A small self-supervised image encoder, trained from scratch: ademamix at rate 0.00075.
Rows from block 5, named by matrix and row number. Rows with one number belong to one channel. Each number is 128 + 24 x the weight over its row's rms, rounded and kept within 0 to 255. All counts start at 0. Numbers have three digits each. After the name is the row's rms in percent of the matrix's.
# convs0: first 3x3 conv (model.blocks.5.convs.0.weight, 64x64x3x3), inputs 25-29, a 3x3 kernel for each
# convs1: second 3x3 conv (model.blocks.5.convs.1.weight, 64x64x3x3, transposed), outputs 25-29, a 3x3 kernel for each
convs0.0 160:106118121126132130120127127129127149119131135127122128106095112124127126128150128112116091123128119131163132140143129141136125147127119
convs1.0 126:128128128128131133127131134140141138134126128130127128127128128128129129127129128128127130131129128129130129127130129128132128129136137
convs0.1 040:134127081166129127135095127171138154166140197166131153148128150145127129145144125129087127112045098129082118129123128128118116165128055
convs1.1 038:130128128129128128128123126130131124143128125128125117130128128133129127130129128135143139128131132127129134124121128128120125124114123
convs0.2 058:110122113107113126101104115124167122128152139148164148114125148116113137118124131121108126112111108124115102120110117125118117097101079
convs1.2 043:127124129127123127130126130125118131120122127122123123130129128129131129128128128128127126126127123128128132124125130132136128129132130
convs0.3 097:130124137113127130118132138114088114105089115092074094129118128124102123116126132170168147165158136155152136142142139165152145187178156
convs1.3 131:128128127126128128127128128136134131138137132137134132128128130128128128128127129125129128125127128124127127128128130126128128125127128
convs0.4 060:135120110154128128128128115131131124158152128128137135187155128176148129150128128174156128145134129129134131118116061130109109128123096
convs1.4 114:127127128128127128128128129133128128132127127134127125128129129129128129128128128128129129127128128129127127126128129128131134129130131
convs0.5 044:133127112126110072098078078163137118151133103161154125161167142141129106126127117128134149128124127121119129105125126093119128097120129
convs1.5 054:128125123127125120128126124143128125132126122124124124129128128128131128128127128127126115132115116128124120125129131128131129128130131
convs0.6 168:139146143128105124129107127128151162128135134125113117123129129108111117100110093102127130088090130098052115078107103079104114081078109
convs1.6 119:132131132132130131130130129122120121127125126128127128130131128134131128130131129126128123126127123121124124119119121127126128126127130
convs0.7 034:120123128129116129140136139134104127109079083120128119109129139128128128149144147149148129123132131125128124126114131127135133128173143
convs1.7 045:128130132132126128129129128128132128131131137131131134126127128128128128128131129130129126130128121123119110125126121127126118128129127
convs0.8 049:125127167127124136121133131129128107144127111129097112173152130142138129131130130128146168129144162144128158126135161126137133127127134
convs1.8 101:129128128128128128130129128134131128132129128128128126129131129129129128127128128129129127128127125129126127130131130129135131129130128
convs0.9 044:129127128126132128111115123129122121129128125130134137151165129164136162125129131149175179154165162128147162125126120148127128120125128
convs1.9 085:130129128130129128131130130142131128133128126131127125129128131128128128128126128128129128127128128128126126127128130128132132129130134
convs0.10 050:126125127124128085119127131151121098135123116132133107148179128148128127189128143126142119139128125148138119137127128126126127131127156
convs1.10 095:124125127126127128123123126142135129138129128131127128129128130128128131128127130127127127128124125128124124125129132124128129123127128
convs0.11 040:105142128122133160115126128131122113138150128140136129130170223149165180135172148104127172083126128101124128113125127117125127068076128
convs1.11 050:128128127130128127134130131129122126128125124125124116134132128129128128128128128128128125127124129125122131130134129141132132133135136
convs0.12 168:114125125118126126112127121126128116132136122129133131076137150097135136115130129067065121084095125069108124109090124097080119093083116
convs1.12 095:127127127129127126129130128128124128126127131125127128128128127128128128128128128129128127130127128131128132133128125130133128130132129
convs0.13 079:108108132085060117112111104111125124118123121112121124109111113095096076069079100172188169152152131169137146136135135131145126167148145
convs1.13 108:133131132131131129132132129130129128127130128128130129129132129131134133131134131130131129130128128128126123129126124129128125128128125
convs0.14 074:099104098114124125136130129159130132147136128129126142100088085105120089129155138126140153104128138105129127132147155125112127105114128
convs1.14 061:130130129129128128128128123123128128117122127114110109126128127128128128127127127120122127123117122128125129121122117124123126128125128
convs0.15 061:132105105128128098129130129110120153111124155085124140132130114119150128099146123150115108128127128082127136136127113147128129125127133
convs1.15 059:127130134129131133128128130123125120129135123129126122134132132129134132130129132135136138133132138135132134139130131132128128129127128
convs0.16 091:115100083129109113118113085128119102137126112146134126142122106139112120136123117132134123145126123147125121128133126122127121103118127
convs1.16 098:128123121129126123129127124127126122126120121125115121130128128131128127130128131128128132130131130135134128128127128130129129134128129
convs0.17 050:127133127129147119127120118124126125138131126128128126125149158128140128127151111091121128117122126120116121095115127074117126030119125
convs1.17 042:122127129129131131128136132137131132136140139128129136129130126128133126127128128123118127113110121100116127130134128137130128128128124
convs0.18 132:137131124132126115134128114129143155120131132093091116128131133128128127128109112131133149123133140126126126129145145128129138129122115
convs1.18 218:132131129130128129128128128125125122125125125128126126130128128128128127128128128129128128126128128128128129126127127128127128128128129
convs0.19 037:125081086129120112148137138128127172103111151105119141127129128086118128114129143144146174125125135135124140125130128132161139132128128
convs1.19 107:129131131129127128129127127131135132129128128128128123125127127128128125128128127125128129125128130127125128123120126125124127127124128
convs0.20 053:141134136134151146132159151114126120117118124127124121120185151127128177126179148123132119100120110095121099127128132116105104079086095
convs1.20 057:131129126128128128128127122141136128137132128132126129130142128129129128127127127125123127117119128111114128123133136126131129123128128
convs0.21 032:098109129126127138085117128172134129139128128131101122129129129130128160171126129128132185139201158147156153098129181144156185128164144
convs1.21 123:129128128128128128128127128136131128136130128132129128128128128128127128127128128128128127128127122126125123129130128129129128129128129
convs0.22 202:175178180176163172157148163123128128117127136119125131114127149110134151114134152124099099128104117134113113127119122129128128151134148
convs1.22 047:123125123124126127121128128132134129129135135134136134128132125128127128129128126111104127109107130098110130128127132127126129125125128
convs0.23 051:175147170116128144119128127131077102134110104128104107148103095133124132149128142156132150179128126166133139133135160132135136129141140
convs1.23 069:127128128128129127130127128152144131153132128135124123128128129128128129128128128125126126117118121127118120123126128119123128121125128
convs0.24 102:061093118086108114098116133103116096144125117142168133107092101112107118138126128111107118097094104116106113129136128111125110125122096
convs1.24 154:134130129130127126129128125130132129125126124119118118128129131128128128128127128127127127128129130132130130129127128126128129128128130
convs0.25 052:086077103138126117136158128143158141140140144126118125127122127125130128128126125127101097126090115125099113121077086089082105086106122
convs1.25 070:129131131136135133137132139128127125129128128128128131129129126129128127128129128128125129128127129128129128130127126129128128126127132
convs0.26 065:129128128138142173135138134118087094084067085122101111145128113140130129131149149156137111128127112131125123153135128103118108092093111
convs1.26 076:129131128130132131129129129135131132137131129127128128128128129128128128127128128125126127129124119128120118131133128128129128131129128
convs0.27 089:131128143128127134126127135152140127140131125149128106135180151159156130127132128128136157129137132144162154127127127112122126124128130
convs1.27 152:128128127128128128128128128133130128133129128128127128128129130128128129128128128128127127127126126126124126128129129129132130128130132
convs0.28 046:130126126137116109125115125139144129162164132133121116130130128113126107130124128142135122141172169189145128120140118105151129105135150
convs1.28 052:128127125126113123130127125134127135131128131126128136134139128129128128128128127127124118127123123124121131131133136133136132133132128
convs0.29 043:126127118128131127126118127128134118129172119130131113128155128153166128136140133076125128122125119108126121100126128089122130096111127
convs1.29 053:125129126126128128126128129142136131136135133126121124129131129128128128126132132124125119123122123126126124128144137130140135128134133
convs0.30 043:127126110128128130111129116129128121128159138125131132128152130132162133128128136140132129138165126132124122057128128109096127092080106
convs1.30 043:126128128129129136128128130127117124126127128126126125131134131131131129133130127128122128128121128126126135133135136132135134128130128
convs0.31 045:128123137100062127108114129133133129124121104107111115106154136111129138084103134125128133133128127174123102113098126128164135144169150
convs1.31 050:127137128128128120128131130140137130138136139135136143126128125128129129129130130135128120131128118128129121123128127122129124128129126
convs0.32 070:151128128140130128156163138105119128082107133092101122117120141127093123127106148131114128141110083129103066140168144127128133121120125
convs1.32 216:129131130128129129128128128132130128132131128133132129128128128128128128128128128123127129123127128124128128127126129126127129125126128
convs0.33 154:122130150114128128118122119143142128135145129130144131126143173128162152128140147086122137092131146079124145101109134065089127083088124
convs1.33 087:124128126127128127130129128124120122123122119124118109129128127128128126126128128128128126125125125127122125129127125130127124128127127
convs0.34 056:149130129128124130121112112133126128130127125132087116204135129175128129135115133136177205145182142183130128134153142128133137130132132
convs1.34 179:129128129127128128128128128133131128136129128131128127128131129128128128130128128128128128128128127127127127128128129128130132128128129
convs0.35 060:160138165173141141181163151137158125131127123113125128137138136130135131133130128148171172136151165136146135144135133179143129147136128
convs1.35 161:128128128128128128127126127126123122126124122128126124128128128128128128128128128128128128128128128126127129127126127128128128128128127
convs0.36 087:146154138138129121127119102145128087152125089136112084150172121173145117135128112117161191128160183131130155115128149092122134119095123
convs1.36 062:126124122129126126130128128128123117125118114120115111128128128128128128127128128128126106124118096119114101129127128129134128130132128
convs0.37 160:110104104117118119120125127079106111074087115086104112135089095115060096109104128143139124137132090129099095157158146139129127129118112
convs1.37 172:132130132128130130127127129131129128133131129132131131129131131129130131128129128127128129128129128127127127130131128128128128127128128
convs0.38 081:108117101111125125100116124125126135127117131092119121094123134099128129107150150121113127113103110073102107134132137120130089106123075
convs1.38 044:141130133134128127132127128129134142120128132120126118132140130133131133128133132128128138123127141126130134116112112114105119119113134
convs0.39 049:133155128154159132129151151128130125124124120113102090154129116128128117143126149143166134127132126168127120175133169127127129163152148
convs1.39 168:128128128127128128127128128133131128133129126132128128128129129128128128128128128127127126125125124125125125128128128127128128128128128
convs0.40 037:133149157137141137128126117131138128126129119128128115113149124085122142055121074114128114077129111099099065114114130102106124093093099
convs1.40 069:124124118121119119128117123121127129128127126128133127129129128128129128128128128117115122121111119128125124130129125142143136139135138
convs0.41 046:126131129124116149119130130128128110128131089128128116128174209134173151131136140104128136104128134124128114125128140127140127089104128
convs1.41 061:130128128130128124129128128139133134137133129130129128133130131129128128128128128128125118126115122120119123128128128136134128132131129
convs0.42 057:127127117125124113111127127160166134154133130128127126130190175128147113130140138126139162118152132122128123119128129106129127121113125
convs1.42 042:144138135130139132130132139137129127135131128135130128135130136128142127126128128124124125126116124118114129123128129134134128130128125
convs0.43 044:131140140133136145130137155128119114134157127135151128129124118132104148131133150152119130164114120144125120155129123161136128137126109
convs1.43 101:128125130129128128128130128127124125124120124121116115128126127128127127129128126127128125127128123129127120129124129125126126125126126
convs0.44 038:127106091127114106158139119109116097108128126128134127128112115128108125142124127131158116185168097143116107102146118128123130128124106
convs1.44 070:131130131131130134129128128127127128128125127125126124128129129131128128129127127130129128135130129135127122128129132131133131131129132
convs0.45 073:128132128126126125124113112075075124111121125121124119115119115117126127112124124117117090066133116056111131122084078092101120096148135
convs1.45 046:128126131131129137132140131143139139147154149140134140128128126134128128131128127119127133116130134116131129133141129130131125125125122
convs0.46 217:146139136128129126119119107124110083133128114138128125135144145139151150134144141154152164144156165145142158134133145114132147128135133
convs1.46 068:127128128128131128132127128139134124138128121129125119129128127128128128127128129126126124122113123117111125129128130129129129128126128
convs0.47 051:138128110130139116131136133140129136126127125127122120135126127132123104131100081128132128113107106109093072149140129164135146139168138
convs1.47 076:128132135128130135127128131120121128124119120124123117126125128128127127129128128128125128126126129128128132125123119127122125126118127
convs0.48 134:135141128142145130135137123134143124143148123153144132144164157148159147147161137093118132101125135111124133096114127102121128100106123
convs1.48 038:125126125128130128132131128129126122125122123123118120128128128128128128126128128126132126132138128128125128132131129131135132131133140
convs0.49 037:127118121126118127109109125146140120139129114164126116129128128114112107128145129125127128118125070119121126101126143102127167119127134
convs1.49 051:123128125110118118118123120141132134130128134129128130134131131132130131133134130128121116119107120124114129119126125118128128128126127
convs0.50 038:155133155128139132124140162129128128123128127149127155150130141156136152125128128161143167178131187128128142129127135143127143128128153
convs1.50 090:128125126128128127127129125138134129134133128129128125131130132128128129128128128128128128127126126129127128129130135129131139128130135
convs0.51 038:142128126130126129135130142133126136162128147151183167127101097119079128118119139128148152139127125128115135128143129166176134131136124
convs1.51 086:129132128131128128124127125137137136132132128128125120124127121123127124125123121120126128124128129126128129124125127123123127125126127
convs0.52 104:099065084116111117093094132128129111129131111143127109124126100131127118132121134146109122154119111135128119109093120109108097113123091
convs1.52 066:130122122129127124128130128104123123111125126104119123131133131134137132132135131129125127126126124130125127115121119122124121122124126
convs0.53 038:129128128132128129129128111141150157127127122088065074131136119132126127128101128134127118123107093108106101129126150085106047126113091
convs1.53 076:129130131130132130131130129121124127128128133125127130123127128127129128128131131127125125126123122120115118120123122128124125126125122
convs0.54 034:123128136133146122143133129132137126129139099130131107125120120128129154133074124136114106131126098144129107158130087140128083196089105
convs1.54 071:130129129130129131132132132122126128124125130125127131126122124128128128127126128132125114135125115129117111128128127131128127128125123
convs0.55 437:101097127089088109103089116149138120152138121134128124135127125121120120122102107128116117128116107119095094098102117104110111107106103
convs1.55 097:129128128129126125131130128122130130121130132116125124130131129131134132129130128126121121127127121130126121120119122129128128129130128
convs0.56 042:129124099141121110120114113175178187199156152168130129123128128119128096129128144149128116160129134153113128115128132105133131134132129
convs1.56 039:128124125120124126123126127131130131134137136130131137128127128129128128132128121121117122117113125116126127129129128135129126131129126
convs0.57 034:138119115131134123135130127122114128127126138165128158129122125122126125128125126160132153144141129139131127141117131130129080127075106
convs1.57 073:129127127128128123128127128122124123127128123127127126131131128131128128130128128128128132129130128130130134128128128128127128128128128
convs0.58 069:128121120134118128121127140121134094124113107112101095128128119114128119126127133166154162153131172149132165138144177128140149136138159
convs1.58 131:130129128128128128127128128139135131140135132136133131128130130128129129128129128127124127126126127124124124128128128127128128128127128
convs0.59 040:149109132133101108140121128145150149139169205134151175152131131138128129164124128171122124155104103174127126148111121130119105134127110
convs1.59 034:129129128127127127135127125130128123128128127124128122133128127133129127132131128128127128128127128133128127128126127131128128129127128
convs0.60 042:110083098087074056127114105171154141126128133125124134126133127126126126124124123106111123104118146113146147097100109070069086110116118
convs1.60 050:128123127126123126128126128129135141132139140135136135137139140138143138137138136128128129128128128125128129117118114124125124127128121
convs0.61 072:097130162101127145120131133120120143128123119110128121145149165128133180125134154132131171113132168101128147145163172128144162129132142
convs1.61 072:128127126129128126128128128130121127128126126127125125132129128128128128128128128128130132129134129124125126141140133139140135130133129
convs0.62 124:121120088128099109133119121142137129132117120114103124135119116113086105095077095137129105126125082111103083133122110141128132108121115
convs1.62 240:132131132130128130128128130130125124132126125132130125129129129128129129128128129126128131127128129127128130128128127127124129126125128
convs0.63 039:118121112129105128134133153135151202124128192123112113127162156128128167112103132094162128115144130095114129135134102135141104124145107
convs1.63 065:134128128128127128129127126128131128124130128125127124128128127129131128129130128127122126126126128125128130122115121126123127128127127