python train.py --model="self-supervised image encoder" --dataset="photos of plants, animals and fungi (iNaturalist)" --image_size=32 --horizontal_flip=true --color_jitter=0.6 --kernel_size=3 --stem="single" --avg_pool_shortcut=true --residual_init="none" --beta1=0.8 --beta2=0.98 --alpha=2 --max_grad_norm=5.0 --weight_decay=0.4
Rows from block 6, named by matrix and row number. Rows with one number belong to one channel. Each number is 128 + 32 x the weight over its row's rms, rounded and kept within 0 to 255. All counts start at 0. Numbers have three digits each. After the name is the row's rms in percent of the matrix's.
# convs0: first 3x3 conv (model.blocks.6.convs.0.weight, 64x64x3x3), inputs 24-29, a 3x3 kernel for each
# convs1: second 3x3 conv (model.blocks.6.convs.1.weight, 64x64x3x3, transposed), outputs 24-29, a 3x3 kernel for each
convs0.0 005:067129137109132145128126126121127139128129125143143127128120127125134129092124135107132131106119128122122124110095119078138127128184205128128128119133128167140130
convs1.0 035:126126127127125129127129129128128129131129131130128129128125122129128123131132128128127127128128126131128128130127129127123132123126133139131128133128126134128130
convs0.1 007:128126128119138136156145128129128141138137147141151145128136137132137141144130148140137128139171168159129129201182191130126162133110147149142133154133138144137137
convs1.1 044:126128126130130129128131130132128132129132128128129128130128126128128123128123123129129127129128125130128127132130127130129129129131131141132128134133128132132128
convs0.2 010:128180159145198121141141152157195151149151135185148118116110125133134124134128128155161153159185141174150157067087068065123114080178125119117128120124136126125123
convs1.2 054:129127127127127126126127128125127127128128127128128128134134130134132131129129129128128128128128127127127128124126128124122125121122127138139133128131130128129127
convs0.3 008:148131088165123078124085088128128127127125092129087068193143158215135130142122113178147132170131128150126127157111165158130128145135129151140171129129148135127142
convs1.3 073:128127126125125121123124123130129128128128127128127126128128127127125123128126124128128128128128128128128128128128126129126124131128125132129130129128128129128128
convs0.4 005:149165131144192149117156129134151127120134128107114114138127123129128128127124126148172203151178158203137132014038093076054109118100121125105128125113122095106108
convs1.4 025:130124113126122119125119120128129126128127127128128128143140138144136134135131130131132129130134128139132130128128120123129128113115128139138139143148136132134136
convs0.5 006:137131129136129130143128129126121135128126116128148158133134126140148129131130122165149156174149149152150145149124114141115113129115117134130136127145152119064125
convs1.5 076:129127124128127126130128128128128128128128128129129129134135132133132132129130128131130130129130128131130129126127128125123128125123127137136132137140131133130130
convs0.6 021:134124150147141165143130145212208196176178185162158158148142130166162144163144136171160159157147158162158164134092078145090084129118126148151139151151146140156157
convs1.6 024:128127128128128129131128129127127130129129130128137131135128134135130128129131135129135130128128128128127128123123133117119133113123136129132129128127131122121124
convs0.7 005:174165134147188142124148188117120119112100121103128119140129128137129129127125127228186202180173150144127128118129139123127128130129129128127128126124128123113108
convs1.7 030:130127124127123121126124126132128124129128126131128129139134134136132130134125127132136133133131130131132132129130129128129128125125123150146132158169138151147136
convs0.8 198:117121121127130130129123127141120118143127111135125112137133128139138131139134106112088055109000001106023009125103089130112093133113105126102088126114095139120129
convs1.8 104:128128128130128128128130127129129129127128128127126127140135130138134129136135127132133129133131131130131130126123126129127129132131132127130126133129132132129129
convs0.9 006:135149129145131129133127128119123121068122147107112145136128128143139125134122073145164198148154142146127129041054090078076105085119113130201203127126129116122119
convs1.9 038:128123118124121122127123126128127127129127127127127128138137132134139133132137130128130131128136128132127130128128126124117122121111125142138133153154135142136132
convs0.10 247:138124119125114108134122115124112113115111108120123122131138142142144142149147132139117118132113117141117124150138126155134125137143127135129130126117109121111122
convs1.10 141:131131130130130129131132129129128128128127127128127127129128126124127127126126128128128129128128128129128127128128129128128128130128129130125129128125128127129131
convs0.11 494:130137143111121129143129128104104107106105106104115104131127117115123121140129129069061061070045048038021036115105088105109079105104088092060056081053048059069052
convs1.11 098:130130130130130132130131130130128129130129129128128129128130131131130128128133128130132133133130129130130131130128129130131132133133134137138131132137135133135136
convs0.12 005:129144132099103121108107110128114154113113128112115126172164177133155166127083128138160135125126133124109128099095102078099105128122127174092128120123121116123128
convs1.12 048:131128129128123122127120124129127127128127122129127123126128128128128128129127127131128126129127128129128127129126127132128128129124122130126128130133130129125129
convs0.13 089:107130128128120121142128145106101108111112120126122119125119099113105107117115112074079066074076069075078078105101074126115109123101131079068056042054011062041010
convs1.13 109:129128128128128128128129129130130130129129128128128130132131130132133130130128127131131129129129131130129128130128129130129130132132131128127130125129131129133129
convs0.14 018:109079100102082121107123122149137120146146127136149139141132133146133128132129119149128104143117118131144131164130074133128077122118107153138121166138128169137139
convs1.14 261:127129130127128129127128129127128128126126128125126127131130131129130130130128128129130130130130130130130130125125128127127129127128130126126127125125126125125126
convs0.15 008:165171143165177152143164139099128124119128087127121097092116110088120122091118131127146133129146125127136123118123122163145164196192143101057116129116120130125118
convs1.15 146:128129128129128128128127127128128128128129128128128128128126124129126124128128127128128128129128129128128129129129129127128128128128126131131130129129129129128128
convs0.16 009:172114079151128115129128129173120075126128130085114128128118102134113128140153144152133128162116135135138137139153181159172145125125140127119095128125122102112102
convs1.16 046:129128125128119124128124129130128126126128128127129128128129130129129128127126128128128128128127128126127128126128129128127127129127126128128135129131132132133134
convs0.17 017:122119128119131137118128112118127129120127129110112118131128132130129146124119120131157152142163151146159139115110133113115132129134129158183192154152175163163150
convs1.17 031:119119123119118130123122126128127126126125123128127128140137135136131131128128129129129128128128128127123128130127127123113126126117124144138135152135131135129132
convs0.18 009:104125129104109103127102094108098130084082118064060094113107139116107118083080087140143141128128130127123142195154139185166142157167146154136127151129129128116132
convs1.18 051:126125127123124126120127127129128128129125128132128131128127124125124124128125123128127127127127127127127128133126128131127127133128128133128131131125128130125128
convs0.19 008:128118111158128129141096088105119095107082069105107072150174157151177133136141126129128074126079122127076110115109091086077054064057109093069109072055019073070041
convs1.19 154:128128129128128128129129130129128128128127128129128128126129131128129130126127129129128128128128128128128126128128127129129128130128127127128126125127126128129127
convs0.20 012:117109112103086108064066100075058093072071108073090114150148161130127123097098096128123122121104088103083062160128113141130110139124117149142130145133133138136137
convs1.20 086:128129127128127127126126124130128127129126124129127125126129129127126127128129128130131130130130130129130129130126125130126125133128127128120122128127120126125119
convs0.21 241:084131139102130128122133129112123129102120127092101114064095111068083092064090099073107129084123127071117127076061073069062092059054068079108130000108133065119131
convs1.21 110:125124122124125122125125123129128130128128129128129129128131145130134139127128135129131135130132132129129131129126125129127126130126127135133134137131135130128130
convs0.22 012:034056064101074118088080121065090127070086119083096115118130141125119128079087128076095104088106131108116134098074055091086048015054032106114119119145125159183143
convs1.22 127:130130130128128129129126128129128127128127127129128128125127131125126128123123125131132133132132134131132133133128130132131129134132130130126127129129131132129130
convs0.23 011:119121127148151137125106098125127127112122128129130140135121127129125125124113129132064082101075065119128127095100095123111086137148121073048038106088083086061075
convs1.23 100:128128128128128126128128127131130131131130130131128129131128128128127126130130128131130131130129128131129130127126128128128129127131129124128128127128128128129127
convs0.24 008:129129098128124093130124118141130134139146142115128154158218161166174133137124081149149128161134127127117116199137139145128118152128130155128120132124127154136144
convs1.24 162:128129128127126125126126125129128128128128128128128128128128128129128128129129128128128128128128128129128129128127127128125126128126125131130131131130130129130130
convs0.25 006:125100117119129130125151133107091100118120121130135128125118130089138126123101137172141129120130139116127128117133120085099148040016125128128133114125138093085092
convs1.25 055:130133131133128127129129126132132132131130130130130129135134133135133135136135135128130130130130130131131130128130128127128123127127125133135136134136133134133134
convs0.26 007:084082120069116133128171170142155134156161183155193173173154137127128111067083115136131127124130132101130134152130128112090086091017022147152134135138130118113163
convs1.26 087:130130129129127125125123120128130130128128128128127127130131130128129128126126128129128127128127127128128128128129128126127127122125124127124126126124126126124125
convs0.27 006:126123102122130086141130103128138107130130128130112079107036036119100103129113125128071126079082127070129151147169133188129131134123111120105103128096088142128141
convs1.27 080:125129128125129130125127128129130130129129130128128131130129126130131131131134128130130130128128130128128130128127130125128128129125127132131127126128129130134124
convs0.29 375:103101083090096104129134105076081082082091091109108099147129088145136062163165103096062057116060063129094094130128112129123113122097085127120123120116088111065062
convs1.29 143:129127128127128126125126127130129129128128128127127127132129131130129128129127127130131129130130130130130129129129129128128129129127129130132132127131133131131132
convs0.30 012:131146149107133138110133136100110122090091110093101086131132117139154135128146142120133177119131142113130136038000053076000083023000059112125128109122128076099114
convs1.30 131:128126127126126128124123125126126126127126126127127127128128130128127128127126127127128128128128128128128128130128129128128128129128131127126128129128128129127128
convs0.31 013:121084080117093126085101129127092090128125121128136131153145144155135151130139132138130118127128124134128141133152107149125120132169145108128120131144147142162145
convs1.31 054:128124130130127128131129130133131130128127128127128127129126122127128128128128126129130128128128127128128128129128131127129131128132134130128133125128117128124122
convs0.32 010:173150132159141143135127125139129128131131111118115110116125118117155144121121125182168151154141134137127126134165155122149143116113134132139128120127132121127142
convs1.32 082:131128127128128129130128129128128128128128128129128129131132130132132130131130132128128128128128129128128130126127130125124127122124128133129130132130130129128129
convs0.33 007:126095074148118121149092112111062074108089078105105122142164128128125134102103123143111099127100104122077086135116147192136146158155131097081118078090137077085128
convs1.33 126:129132130130132133131131131128127128128128128128128128128130131130131131131132132129128130129129129129129130128126122129126123129125123133132131133133126135132125
convs0.34 045:166164137158148128151140123128129137122128129114123123148147157161164165157162167170170160176178151173158155139148166133145162145139152145168154157175142147158149
convs1.34 042:131124120125122121126122123130128126129128126128128128133127126129127124129126125128128129128128128127128128128129127126122123124121122142154134142152137135138133
convs0.35 018:106118127119126139102126144130147169128158170128172193118128128129128133128115099134141166128133187119139176108060115083068133085083160145135147133145155146149172
convs1.35 093:127128129127128129127128130127127127128127128128128128132129130129129130130129129129129129128128128128128128128129129124128128124127129135130131132128128130128128
convs0.36 090:120126124129130130124130123131137143129135142139143146131130128135128139123121128146147156146153156145152149154155144147138136143143143160157167155168176152158165
convs1.36 100:128128124126126125127126128129128128128128127129128128134132130131130129129127128128129129128128129128128128128128127125122125123125126132134131131133131129129128
convs0.37 098:122126122135129127130128127136134133137138140129133131141138135140139139136126126139159154146155161140143147143134154119135139120123143160170169158156171140146153
convs1.37 125:129127127128127126127127127129128127128128128128128128131132130130129129129128128128128129128128130128128128127127127126124125124124126131131129132136129131131130
convs0.38 030:118182192108154160102165153119129148123124147118110129109103102116106099114127137099149173099137160079132142087010123049040138041021109099127129093122120093101116
convs1.38 069:128126127127128128129126129128125127128128128130128130128128125128128127128128127128128127128128128128128127130124127128125128126124126135130129132129130130129130
convs0.39 013:103106113122098098111090072122149146110106125095106116139173212119144158106114143122114119122134113125125095149158106139139075126128058098086098122111124116121118
convs1.39 062:127125124125125124124126124130128127128127127128127127123124125124123128119120125130131132130131129128128130129123124128125122129127124126119120128122121128125129
convs0.41 006:152194165136152163149156146127156139126141129126132128120135128129130075132121123149137158128149176128133128102132180050110140054068129111126144128128128132127129
convs1.41 075:128127126127126128128128129128127127128127128128128128135132131132135135130130131130128128128128128128127127127126126122126128122124128132129130132128129128127128
convs0.42 007:138121119103127134106135138132146149083123128084088129140170130132127107123072055129120117121117097062118120060113124114143142102112126120129125130131142110124109
convs1.42 074:128129128126129129126129128128127127127125127128128128135131130129127129132129130132132131130131130129133129126125121127127119128126123129134130134138132133135129
convs0.43 007:146150128161161130161156125156138131147137133190134128095127120121165140126127130152153184157163138158179130165157131182147110129130120140148141147136133128128129
convs1.43 190:128127126127127127128127128128128128128128128128128128130129130130129130130129130129129129129129128128128128126127129125126128125127128129129129129128128128127127
convs0.45 018:173132129166139129149108101151157152127127125108101100197197167207205160172163148176143133184124135168108131163135104158122076142104065130126121122123130128126141
convs1.45 045:127126119125125123125128124129127125129128127129129128128127126127123123125122126128128128128128129128131128127128128125126123127126124133127125130126126134126125
convs0.46 036:120121154097083122083117137120093082085105100079098099120143137091109116092092098091087117083064095033064095143127107123116122133114132112071041067057026100097062
convs1.46 102:127127127127127128129129130129129129129129130128129128124128126130125124128127127131129129129129129131130130128128131127127131126125129134131137135135136131132137
convs0.47 024:179149099170149110149135105128130125120129108067092080123127120112128104124125122148125083165130076139125089120143111155170127152174123130125104131132101148136123
convs1.47 280:127128128128129128129128127129128128129128128128128128129127128128128128128130129129128128128128128128129128127129128127127127127126125128130132129130134130129129
convs0.48 041:141134129136135145142137146163147135152179180145168199145161172146161154140145128168158152165166160164181168100136149105135126094113125169167162162170146149155151
convs1.48 047:128128127127126128128126127128128127128127129127128129131128132129129132131132134129128129128128129128130129125126132125128129126127129124131130126129134127125127
convs0.49 051:104094112108119122127115105094111119116109117111114104124128121142149136136145127102115117089102122106096105133109107131106109122103126129130129078091093000064073
convs1.49 120:130131131130129130130129129130129129129128128128128128127127126127125125125128127129131129130130129131130129130129130129129129134132130129128128127128126132128125
convs0.50 007:148153225143186162153152182130122131128121125121119126132129126137133128149134128137150190155198184158148169123039100133070113110091113132129154135123128118108116
convs1.50 066:126124122127125126128128128128127127128128127129128128135131131132132129129128128130130128128128128130126128128123127124122126123125128136127128136133127134128127
convs0.51 020:109135142108140146121138159127132139122131141135136137123133140115127133118115123128142168127158178127160175146075140144092151153120161136130165139129155143140155
convs1.51 046:126122123123121126123123126128128127128128128128128128135130128134132128128129128131129128128128128128128128128122123119119124124122127140129132136128130133132133
convs0.52 015:161155126153146116155156126126124116121123120127122099120110111116137105086130130186195142191203138171164132159183191152167172141154160140130121139130121120125115
convs1.52 045:127127127126127128128126129129126127130128128129128128132128125131125126129127126129128128128128128128128129126128130127123125121121124131128129128126126128125128
convs0.54 167:144126116134116110131125113156128116142124109137117109183161148203194187224206184179146127181145123176151117189163133170166128142144121156143126177151129159142130
convs1.54 072:126126127125123126121123126129129127129129127128128128129128127128126127127127126128127128130126127128128128127128129130127128130127125132131132131127131129127131
convs0.55 023:146126110135118111127114129108074087104074082086089117131124118129114105140128115138117088145112097132108140187184172195168132169145102132132106148149131132129138
convs1.55 072:130126125128125123131130128128126125125123122127125125133128129128119122127119115130132128128128127129132128129127128133130128134128128110124130112121129122127125
convs0.56 165:039102127090119131109131135054096121057089115080107125098125124084115130075098120030084128025084129015113130107094106107080117113118144097113134098131134119141134
convs1.56 114:124124125128128127129128127128126128128128129129128129135139139132137140133143139131131131132132133131130132131126125131129129136128127141127124137124118138126121
convs0.57 006:211129128136113142127094144156143133169131137113129137130089133112123130116043130227138129162122128126076128124117115170134129148139131134125109127124128123126134
convs1.57 045:129128129130128129131128128127125124128128128129129133130130128129128127128122130129130128129128129128129129126128125126127123125121120129135131128131131130128129
convs0.58 013:097067115077083115053091129085122125066113109073111129110109110099090114093105108101093094087091112049106140153141145166127135144087111125137121125138139126146153
convs1.58 037:130125128132130135138136142128128128126126127127128130134128127122128128130142143130126128129131128130128129131130130133129130131129130128133136122124123124126118
convs0.59 010:123156152107141153107134137112131135105129115102117092120118107123125119101125132102155178111150152111148141048007095071023090056034131089126150079114125076095107
convs1.59 081:127127126127126128128126129127127127127127127128127126128129128128129130128129128128129131128128128128128130128129128128128128126127130134130131133132129133131128
convs0.60 006:089092118083118126110150124122124128092124126100108086164127106156129120166147124121114126103097115098119099130163102142121140169142135128128127115114124121108099
convs1.60 148:127128127127128128128127128128128128128127128127127127134133129132131125130128125129128128128128128128129128125125125126126127125127128130128127128128130128127128
convs0.61 037:143129128118114116132137131077081082098077101119091112139130132144147143136116133095098106075117114101088116136101120126094106106134111110110100089111046064111080
convs1.61 114:129128128127128128128127129130128128129127126129128128125128129125128127128128128130129129129130129131129129130128129130129128135134131131128128128128128129128129
convs0.62 005:127119128083096130062122128077129138086108119108128131128129131070128128128132131125150132113187089113140143127098103128100076109099168128193150158181204159178208
convs1.62 025:124128132126131137129134139118119126127121128128128130135124130132129138130132132122131131125128129126128131129130128135128127131132128124144142127133135122128129
convs0.63 010:170191130140130118149128126107135144067087113031030037124105101121101114108119112128147168128131149126120128019049119037083122052072126096123136118128125069123113
convs1.63 050:125117116126121124127125122128127126126126128128128129133136138131134136133133140127128128128128128125123126132132125127128124127128126148143147143137143134136130